config.toml
encoder_depths = [2, 4, 4]
text_encoder_causal = false
text_encoder_fused_qkv = false
text_encoder_bias = "all"
residual_init = "none"
beta2 = 0.999
max_grad_norm = 5.0
Rows from block 7 of the image encoder of a small contrastive image-text model, named by matrix and row number. Rows with one number belong to one channel. Each number is 500 + 25 x the weight over its row's rms, rounded and kept within 0 to 999. All counts start at 0. Numbers have three digits each.
Before each channel's rows are labels from the 100 images, of 14848, where the channel reaches its highest value: "strongest on" is what is common among them. Only what is clearly more common there than usual is listed. The data: photos of plants and fungi (iNaturalist). In brackets: how many of the 100.
# convs1: first pointwise conv (encoder.blocks.7.convs.1.weight, 640x640x1x1), inputs 64-127
# convs3: second pointwise conv (encoder.blocks.7.convs.3.weight, 640x640x1x1, transposed), outputs 64-127

strongest on: phylum Basidiomycota (34); class Agaricomycetes (34); order Polyporales (28)
convs1.325:504523537480552493515512471524525508514484510504509558423457523501459518492495504504500514495545506476477480506490502520510512477465479537513498494505502541494503486475480459465494534512453481
convs3.325:487522485493450476504552458492527487522468484484453468484546480494492487516480499482457483475489465517492518483456511509502459488540484471521513527514509503500506513450453468470472481501514493

strongest on: order Asterales (27); family: Asteraceae (27)
convs1.609:523461530480485499489516511464510468506470533505523519511488521488526436459479492501514495543467469513498508488498527513516489499505484498565488507516526497486524505456483461491510540472522538
convs3.609:527544485512508479505549471468489482521467556474474519469496468575554473543522492484457482560504510504441487515516501517461511534514538504465544491514473467500546486500524524473468450479508521

strongest on: order Asterales (55); family: Asteraceae (55)
convs1.271:500511504500503479513505503498486503519487519550518493497519463519507470545483463512511474530516489491505488492496463468502489492502497492527519521548524459492511473501486520487499477514475472
convs3.271:502555493499539515489489511525534518520485510511478522506507534478525513512509553514484479556492499499521497481516480552452490482507523469532521526528528493463489479476531505514510490490538485

strongest on: class Liliopsida (25)
convs1.254:488499488535484478493509511540525503509511506482548445507509480476517504532534496504531541492515465483493490518496472508500418479486505476484464502481515507483442498459503516495521477513492473
convs3.254:512503501509500454522510506531508510500511494493522532489445529488479513493495424528529477543532488480492524490514528495481537496501516506519557528517512517518509514520475467517482526510492499

strongest on: class Liliopsida (31)
convs1.235:505537500519475535501487464573528502482509496493450523524525513502487514542507510524488503510477483486505498538476540515513536500485501508441503493516523496443518513539536507507484491459481483
convs3.235:493481524553506485493502560539542514485457481512524563458524546510482488543459462521555519489501505495472515512498537512472527518466508495532503497492507492494479517471513485505502521485523485

strongest on: class Liliopsida (25)
convs1.458:487504486524482538528546525527508534453526471500497493516507496510485539490518483514484495514514462499480489484528536521506512504495513489534507508476491487494509488508571557523511473498485470
convs3.458:475482519520536499519454488544527501464500526512501483457478488504438496522521509506501515554463486498495500519508521514475465512463484504490482524486507549488559506510501491498461474509535507

strongest on: class: Liliopsida (43); order Asparagales (34); family: Asparagaceae (30)
convs1.130:499459476484497545456532497537478484476506484519488508495519520493498494468452515523479476478505488502509514484545541506514465476525504480513480469511489491512496477553531448491469499479461515
convs3.130:457492508474503495511512530496510506488461470480502524495520509475497503503482485471538511503455469518500501549492489475573542502520503530499501490499510515509479474531508459502506502454474480

strongest on: class Polypodiopsida (30); text has "fern" (29)
convs1.524:495510507508508523512500492490508473472449465500548496515520504512526487453481499477433489492504479473476499529517521501518536506501494545523504499481483480448507501501525488495532490482526489
convs3.524:520528503486492479487508486501549517546504498494432513483472494504466466432516489517521485509510497510512477485490443496548486532461500479545519523474506471537499554520572484480490547532496512

strongest on: order Asterales (35); family: Asteraceae (35)
convs1.522:497511520507520509474489492496518487500499489510496528464503498459507524542494491496492513457526516521426505530490494502489462485525482555481538513482495506451557497478503496480508550483540423
convs3.522:490480481496541497525489468562488502492463484505501441504461480507488531492492485460548496520473485459519504559483535506459540493491485509466471491508542497514488489508452540498522540499504498

strongest on: order Asterales (32); family: Asteraceae (32)
convs1.494:486506488510503490486528515521510478501533491515520510510502473457533517518472516493497508525536549517491527497506481502498530484481472544527512537464516487502496470458512503485546515543491480
convs3.494:463520473466497455520493481489463504494498513500502485458487477497447494505514524482501490470484496487516493489522515485453537475498476502533498464484486495466506507487492520488498492490498522

strongest on: class: Liliopsida (37); order Asparagales (35); family: Asparagaceae (31)
convs1.75:459563502513497538506468506514496517499485497504496542474487526533491486525494484482516502482503443476535473509473524502453473503484503505438534510536493489479468492511511527471503508497511486
convs3.75:462529478509503526490480499477479488473495485476480482503450519493491511547482488540457494501554494515507488469538532468505444519490525429510443526470476475483445454522482510531480543472545509

strongest on: class Polypodiopsida (30); text has "fern" (29)
convs1.258:526497418505520486530451510484480512509477542490518536501424495470480492461473500492465499450506519504477528506483514506486500497512444490532468510485516485501517467495486442473514507463485518
convs3.258:535561479507513457492523507480487519552495534545533542482508504453514463514512510489471501533565485522519508483482491516516481541450540472546539503500480514515492527542475493482506503543501500

strongest on: order Asterales (36); family: Asteraceae (35)
convs1.164:536533496499526501514544509498525466540496482512539478507475483483531520513487516507503505524505493521535507470503502529466468501472520509513540527515477475517502467511511491500515475457468528
convs3.164:506503488493476516487497509499517513471524460488473521557540483485520508506501489488497473500485526460500535481470519485470498514509492461490521512493530493515517504493495525532563523457503480

strongest on: order Caryophyllales (26)
convs1.546:486532455514538498528478502447523574506459499508545460473532520543472462521503518504507487490506473508471491508499531522471439488518481559494514492476512498568491494505488492486494528451520502
convs3.546:529462523497500502509455482485486550490513522485481522502495485509530532545520489488471529437466524502456512470478499497505553502533518492455501490532506512526470510505500483478461479516463506

strongest on: order Caryophyllales (30); family: Cactaceae (27)
convs1.79:516534499502530511469547485550489502542487512470503504502503501501481522509503478514478453509500487526508473501510473484483502519493509521510520461488500531516521478546537547484487501510500514
convs3.79:486517521473466497489544458499468445479505478521568469475450538481495490512455477480511479482498516484538497513522510485527418520480479479479509495478488491483522440476472499475494493493530479

strongest on: class Polypodiopsida (31); text has "fern" (30); order Polypodiales (25)
convs1.173:510494497499517482524484509501526496522510437480498532462478517490501534447522493501493499480485483517471493500533498483519519483478513552559519529530516515451459500541514511446510479486518464
convs3.173:531500536483534500548446516517522538501489507490503547527492505514522489494476518505482474534484483498499486496516513467489495497460485484538477508525510504487466502527477535523502521500519553

strongest on: order Lamiales (49); family: Lamiaceae (34)
convs1.267:534500523492485505521551524454485543516465499494542516482485534500571497471510460502507504465491506536489472479484511506503514489504482485496513556546485493453484531509545510524504531501483490
convs3.267:491479504508498485549488503504449463524504492502520489505536514494506445486535547533546504520510503506490516485492501482465481497536504485551486482521507529523543524531540497533553506535488514

strongest on: order Lamiales (30); family: Plantaginaceae (25); text has "speedwell" (25); text has "veronica" (25)
convs1.481:523509444504499520551498546466475493496451485500489500494499503466481539503469485540532502502523512479514499484485475586500499502514509530482515513501493486488532551509534488468551458488490512
convs3.481:500502456534523509544523500492521520503482514506489509483468516445482462451518526518511521507487524530518500529506520485502484499494485507507464514509480546518538540506525442489499488543520474

strongest on: class Polypodiopsida (30); text has "fern" (30)
convs1.615:517507445532499499536537459461531511497508514512521512501466509500488460466522466513474519477503532499500516496513493516480490512497492517558527527480531478565460463531469508436486499492520511
convs3.615:436503504495492483491529474505448474481482538518469502464539489469476519528500517490491514477516463522451506494471524450505533486528453516491517481491472475480498497476519459480502527463433493

strongest on: order Lamiales (32)
convs1.116:503505484490481459472520541490492555486499517508509514501511489458463466504471528523507493487526455510488477499509515550506470550514508498516517489496493504518460507497498530509516473435520491
convs3.116:478509509501481473501462502532491473462453467531521474462463501473482500510503492516522498544476519486469491471490449452505525510527509502481490529517503508487522533518441512516498567499487507

strongest on: order Caryophyllales (48); family: Cactaceae (47); text has "cactus" (36)
convs1.517:498473521482506526507575515507466475483532503484510498500556494484516492499469495480467433514512531525485495503527525480450515489516541524441458445484493545470525503540485508484491455528461515
convs3.517:519499517498511520491542465519505528528512490500486467496502492535500460457484478505504465481517470508503522486464530509462494519502471494466492480461499475504481497501566520492409519490494522

strongest on: order Caryophyllales (42); family: Cactaceae (37); text has "cactus" (30)
convs1.621:521508529508481484476516492481494529498501494496539546527472484492522488491526531530537457472507497506506503510485466515473490530520534488514476525452522501471474476529494538492492468488484530
convs3.621:509559547505534463464517505504521515519496546502502523465466484478493525493515509482510527521491562521526479524463534489502543524542518488492535497522482488502467527509511509495502498513502517

strongest on: kingdom Fungi (33); phylum Basidiomycota (32); class Agaricomycetes (32)
convs1.580:497476491514554490536466503497503510574520531485502500458548483500523515541500508528489530461477463491495504523520498479496524488519471514531484524494527470560476482522505534497465494488503509
convs3.580:461453499479497536489482503509538464486492489481516507532515489498515477480482515511482490550466493519497482444452480538516474497550505489462488522555566523490502500495491496496445518473473485

strongest on: order Asterales (46); family: Asteraceae (46)
convs1.275:486504505510479458505466512493520486526479492498543509519555523489500505469496458516480493494492506479492508493486499487505468521530490517476473506527507502498498511507543530506483496494505509
convs3.275:521529494488531463520489463485525511510505512475491486522461519500508485500462464471472484487476530502439481487479519516495522496474491453487537476516532465442484467530528493510469483490491526

strongest on: order Lamiales (30)
convs1.361:476508454477498504476534509523525519485536446537481496501524505514475494495517482493505508486551501461455548470494505502500511497473533475511509499487520474492465532513514499495477513514481503
convs3.361:536524490526497498486472524500464506520491532451498550484485490490481484472512477470490496530510553432498497507493460507473480522477524525519506523512490520468484519513491482513534460534580452

strongest on: family: Asteraceae (43); phylum Basidiomycota (25); class Agaricomycetes (25)
convs1.110:501485484537518507501483519538580528518467519538500491507494481503493491499481476474499517481457462521446484534525484469514468476491480518518452486559496520500499482518514480484537526508451487
convs3.110:492506512530511496525513504523448520528515480461471494510505520521482500497506536474509467462527457505455489510510435494525533503471516488514505466533560482494537531507517499526551465468497529

strongest on: order Asterales (28); family: Asteraceae (28)
convs1.597:505471504515504505527523515538481508508487477519498497496513462495485489455493469518525474532486469465440517524496505607515509546501511523528516486485522464445485471485442520489534496546497500
convs3.597:447506478541515514509498521486506474505463471500517528476505513468462503510496527519486521529533497521516498513495523512459448532505461516488506533510527550517528546523521443500497530508506477

strongest on: order Caryophyllales (25)
convs1.358:511483454525504532477476539520522510498550484529485500523461493510492470520480489504519517483518483510524476531495516544461514502487504477473521521512512486507463479480454509513483592483478513
convs3.358:587507480481520488521530520492468543546484464463508540482517497504526489450504487473524459440495520492543485475479475492513497521452460500473521534497513481535490488496487534489481532465500454

strongest on: order Asterales (29); family: Asteraceae (29)
convs1.26:521502490486536472518507435527514457489511522513488480491546490506485493515525512504525483471495516533505478500503474498484533498517556447528520517478503491518486449476491518453465479498487512
convs3.26:482490517516526484491520478518438480482511507509496495474507499507529473465424539545479530448482512517496500498485459477484480544497523487481567549527529535509546481463498494494484488526492475

strongest on: order Asparagales (35); family: Asparagaceae (35); text has "yucca" (29)
convs1.461:480532528478504504505505483525490476497487531475519479504509495480439505519504449481483536515510502484480490540502523499477483489506506471476479496464505498467492501442515460488553473500478472
convs3.461:486506513493477477510492457491476490491536520496473475468479495499494513537481443479482497483569510472476507507537494495477489494552495500486486504496471471534475492470503519489491484529511534

strongest on: order Lamiales (25)
convs1.101:485534472493496485499491475513505498491511508511511511470485500473526510487483514529502545517542506507455484494517488550484488523531500524488488530492463464476490487499547488531520498474492465
convs3.101:504516502476473552500501510461455553501534511500465488466543526494483508482549511460428492522514504530542492494494533485503485484442491455500517480497496443481504491478482476449483480475490488

strongest on: kingdom Fungi (42); phylum Basidiomycota (39); class Agaricomycetes (39)
convs1.589:505497551586505493509504514515545523521511524447516529466475467481476516519509496519513488511496480508501494491487495460499450530494502491577498493497510528524526523438499508491497529545476493
convs3.589:512512505473483523493492471529532515499491490490494488508482473466483476468474502480483501501516533489456475554524503487466489481506474504519492453474513465543518458479520534478457513518545530

strongest on: order Caryophyllales (31)
convs1.313:496476526485508471464473507542470523521520485481522478477479509489503521542529436502488518489533498498463494518500535507531449481509523561525484475512484490534476491548522499500521545523467516
convs3.313:505548484483525492467496528512524533475577463507477492479519494534498509551494524487527469452537527469481503531473541502479481502529461518487468449517507475501491459489524508506484491513479518

strongest on: order Asterales (27); family: Asteraceae (27)
convs1.369:509478470543480527490486486522498530514508484497495550480475459490510504512574500487500510523464495514502492486519528469447495515506486495501465499501502519516465523486468484470504506467487492
convs3.369:468535482478507508496485480494519480515494512480466491494451483450483493473488485490492535473502503504507502500479516437482517495487517467455494502502514493480468476519440503476479502455500538

strongest on: class: Liliopsida (32); order Asparagales (31); family: Asparagaceae (28)
convs1.290:484537490532514498491500493489505524468496529550536508487469476556545491494472517504489458527505507479514505478525536440471514516475517489497480531529492492547502453432443487511493494546502525
convs3.290:486533507510491507491489495497466464473522544510531500521499470493456480453529496551493558491572535491488509514541443514520509474479544499504483499512495522449471514510480481510490523549494508

strongest on: class Polypodiopsida (36); text has "fern" (35); order Polypodiales (30)
convs1.62:477513472480519462502519485493543503517460509506480464470460538471484505491456451520433517525536497468465520482494440541507517492520470493495478508504472460515567497469490467561515482472479523
convs3.62:477501511514476533492548487510500493544494536469483507505474494519499499508490486519542498467522511509519479490530456528540474479547504510564467517514542501544517471523526525499458516473532566

strongest on: class Liliopsida (28)
convs1.177:485500508489455470519488506498525501497550510493545491557506522500514499493490526509507495518485485464534542452512494474525529478495434463515467491489507509492520539504505542485523588523518474
convs3.177:524514501477501471527505487475490500473465515501539490510500478471540495543521513503520520481506495522486468456496548504523535517517508487535563488533491481546479489493523534503485496510476481

strongest on: phylum Basidiomycota (28); class Agaricomycetes (28); order Polyporales (25)
convs1.229:488485506497519491485530491501537507513530530533513503490493484513513506502530476496496505529507482497471542508511530505465464498494492498492477491575492518476540482510471471476507515516457467
convs3.229:448483492492473483440483497492541462465501487579493495476506493519479508519495483463486492453476507485544530467485515519505485460519500497461477540490458522496488503497498491473493515489461479

strongest on: class Polypodiopsida (36); text has "fern" (34); order Polypodiales (30)
convs1.408:529496495530568517473482471505482525475465515472504505444468531522497475498502481495485482497479472499495483487503524489523521549516478488494443542538501489505601514508466488505478437500538505
convs3.408:467471479505498528530479479529530442484558501519487493488488514565491516485511516501497499505437514512518510533519480518491517515482494527574465488505498502523471478502483543474500486508494514

strongest on: order Asterales (37); family: Asteraceae (36)
convs1.349:516530468516524492476534457530506448508544523525532480507485457489476462489471502453532546510487474475502494510504497487475513520487521499500482563477506513543501491518504472527532533506504528
convs3.349:491445488473480510473504495478500490449484495502485533519501481572497484464473488500523480498480499445503478526471503495521517492492547472498503469466513466461454511502469472501482495491485508

strongest on: order Caryophyllales (25)
convs1.341:528470494487507462484477526495543509530497484534522489494469454512497478561551514525519506502532511483446527503503514556516503495522493536509490482503487489509437496486500499475500513517520544
convs3.341:512459508486472444504488495464487507496506498531490477519510531462517526521504522465468497520498507505529502459526497500499469513494566497449483514497496511477462506484510480481496536517499515

strongest on: order Asterales (42); family: Asteraceae (41)
convs1.450:477480498505521527489554512509525526498465478496482545458472511474458509480484532514514494539492544488483479526510459489535528473505508525472497494478501489512457499486504442491506498495471452
convs3.450:496512497494526504477534572512501494472523506494469520521521531505515523505470512452512485505501566514515440481481502543494461456496480496480485479520491439550516489527506542531500465510499524

strongest on: class: Liliopsida (30); order Asparagales (29); family: Asparagaceae (27)
convs1.633:476486496467552520478471478528468525499565454500523532431533532535501527502463486492460478512489505548497524485472458485519502497503468479498507477525437493519523505492447469459504474494468546
convs3.633:521473481516471472474475519511535545539500505513474516528464509491523446454471480488492525512523483454508514473499476492512523500514512472505478499498493537468462522456453521495529550488509494

strongest on: order Asparagales (45); family: Asparagaceae (45); text has "yucca" (35)
convs1.272:479465522521559539492508509472531526480495514500511489483480444539504483526512485495503496540450483480498516489514490462473494480497524475548531542541493523494513478485508502473515467552518506
convs3.272:518497514510524534514481519550561508520541518523512500493516529517532514512501525489493488519467529503565475485510540516485479534540485510497523504530502525506526489514494544461505534533496501

strongest on: class Liliopsida (32); order Asparagales (27)
convs1.150:493513485519530522521534472483476529509442413513481488522479514459493500470488522511480504477510483512514490489513479502569503513490528525463560514522493513496519507474494474480547537537532500
convs3.150:520499511489474485463504486507452453524503464495516512531532510481556522506497521477515458496489514482491500457478453476489498527489549552457503504533518498481502492475560534477496480533516529

strongest on: order Caryophyllales (29); family: Cactaceae (28)
convs1.226:463475459459528521485538477511467506502477478517498498458493524484477539546458463516520484482479504531494507493484489538522506514497456458500472472513525510490549513495515514485476456494496477
convs3.226:498511492501537547541500478502494516455489494472500525483517503539484532490479526507493484513484491494452527457466449516463517525504506532516545460485466522524512531477547527489468464497478541

strongest on: phylum Basidiomycota (40); class Agaricomycetes (40); order Polyporales (32)
convs1.206:494529491481453463484452533501510447483517546476473487516521528515484493461491516490446512529522434471472514513506501513476493501506471496474487501468491477476494468452462516501487490496494527
convs3.206:504474449474463534481497491468507513518496505466517487492474470467523522453514499515477482467523469529500513498482425496529489506530537468508481520494479513507495483507504470472470507462475480

strongest on: class Polypodiopsida (34); text has "fern" (33); order Polypodiales (26)
convs1.476:524479526495519458485493549534507487480514491506518530493485543479463496453477488469490533495501461510471501565516531473464510497490512541480514488481514541466511477460477506528532480513515466
convs3.476:494513489562496495526537518519537503493514541508518527537529524539510500480503539491513498491531507520519500502496452462507521484512515507526484526511497492513530532501550487529517487515549538

strongest on: order Caryophyllales (30); family: Cactaceae (30); text has "cactus" (26)
convs1.160:491489527482499510518520497508411524495506489481470502486560464502499494470490471509539502482482504503541493509507509534477500473526480523475473490450506510518452545505545549498524459489492495
convs3.160:533502487477513541501519478506505531530532491497512485503533510488491478458532514483560457488553485508484522503445502516491504499476513541457518470504492479507487508499502516520488487537432505

strongest on: kingdom Fungi (31)
convs1.360:498508493497551512502486532468543506503507539489553522464498463520513510508532486498505464510522526471509507483509526500472545479512478525472526495536509530491472470502510487503434500518504472
convs3.360:459479482480471475478547477517447515499444495536479483486465476492492519535517462509526493478501403515448506484483472467490519511478532555471484485485480472476480509478517456489529521488479455

strongest on: class Polypodiopsida (27); order Polypodiales (26)
convs1.199:521487449476508474482457485509498482521502478498541494492519535506504508535497493489480519480452487509520466502533484512482553506493527450507503522525506521485490518482497522490508512506462481
convs3.199:477523528513525496523514527508468505479494515528498521469522508514484489520475495510504511479491488547510501543492506524464487512561465470475521491516527502515511487529455488503501519524477511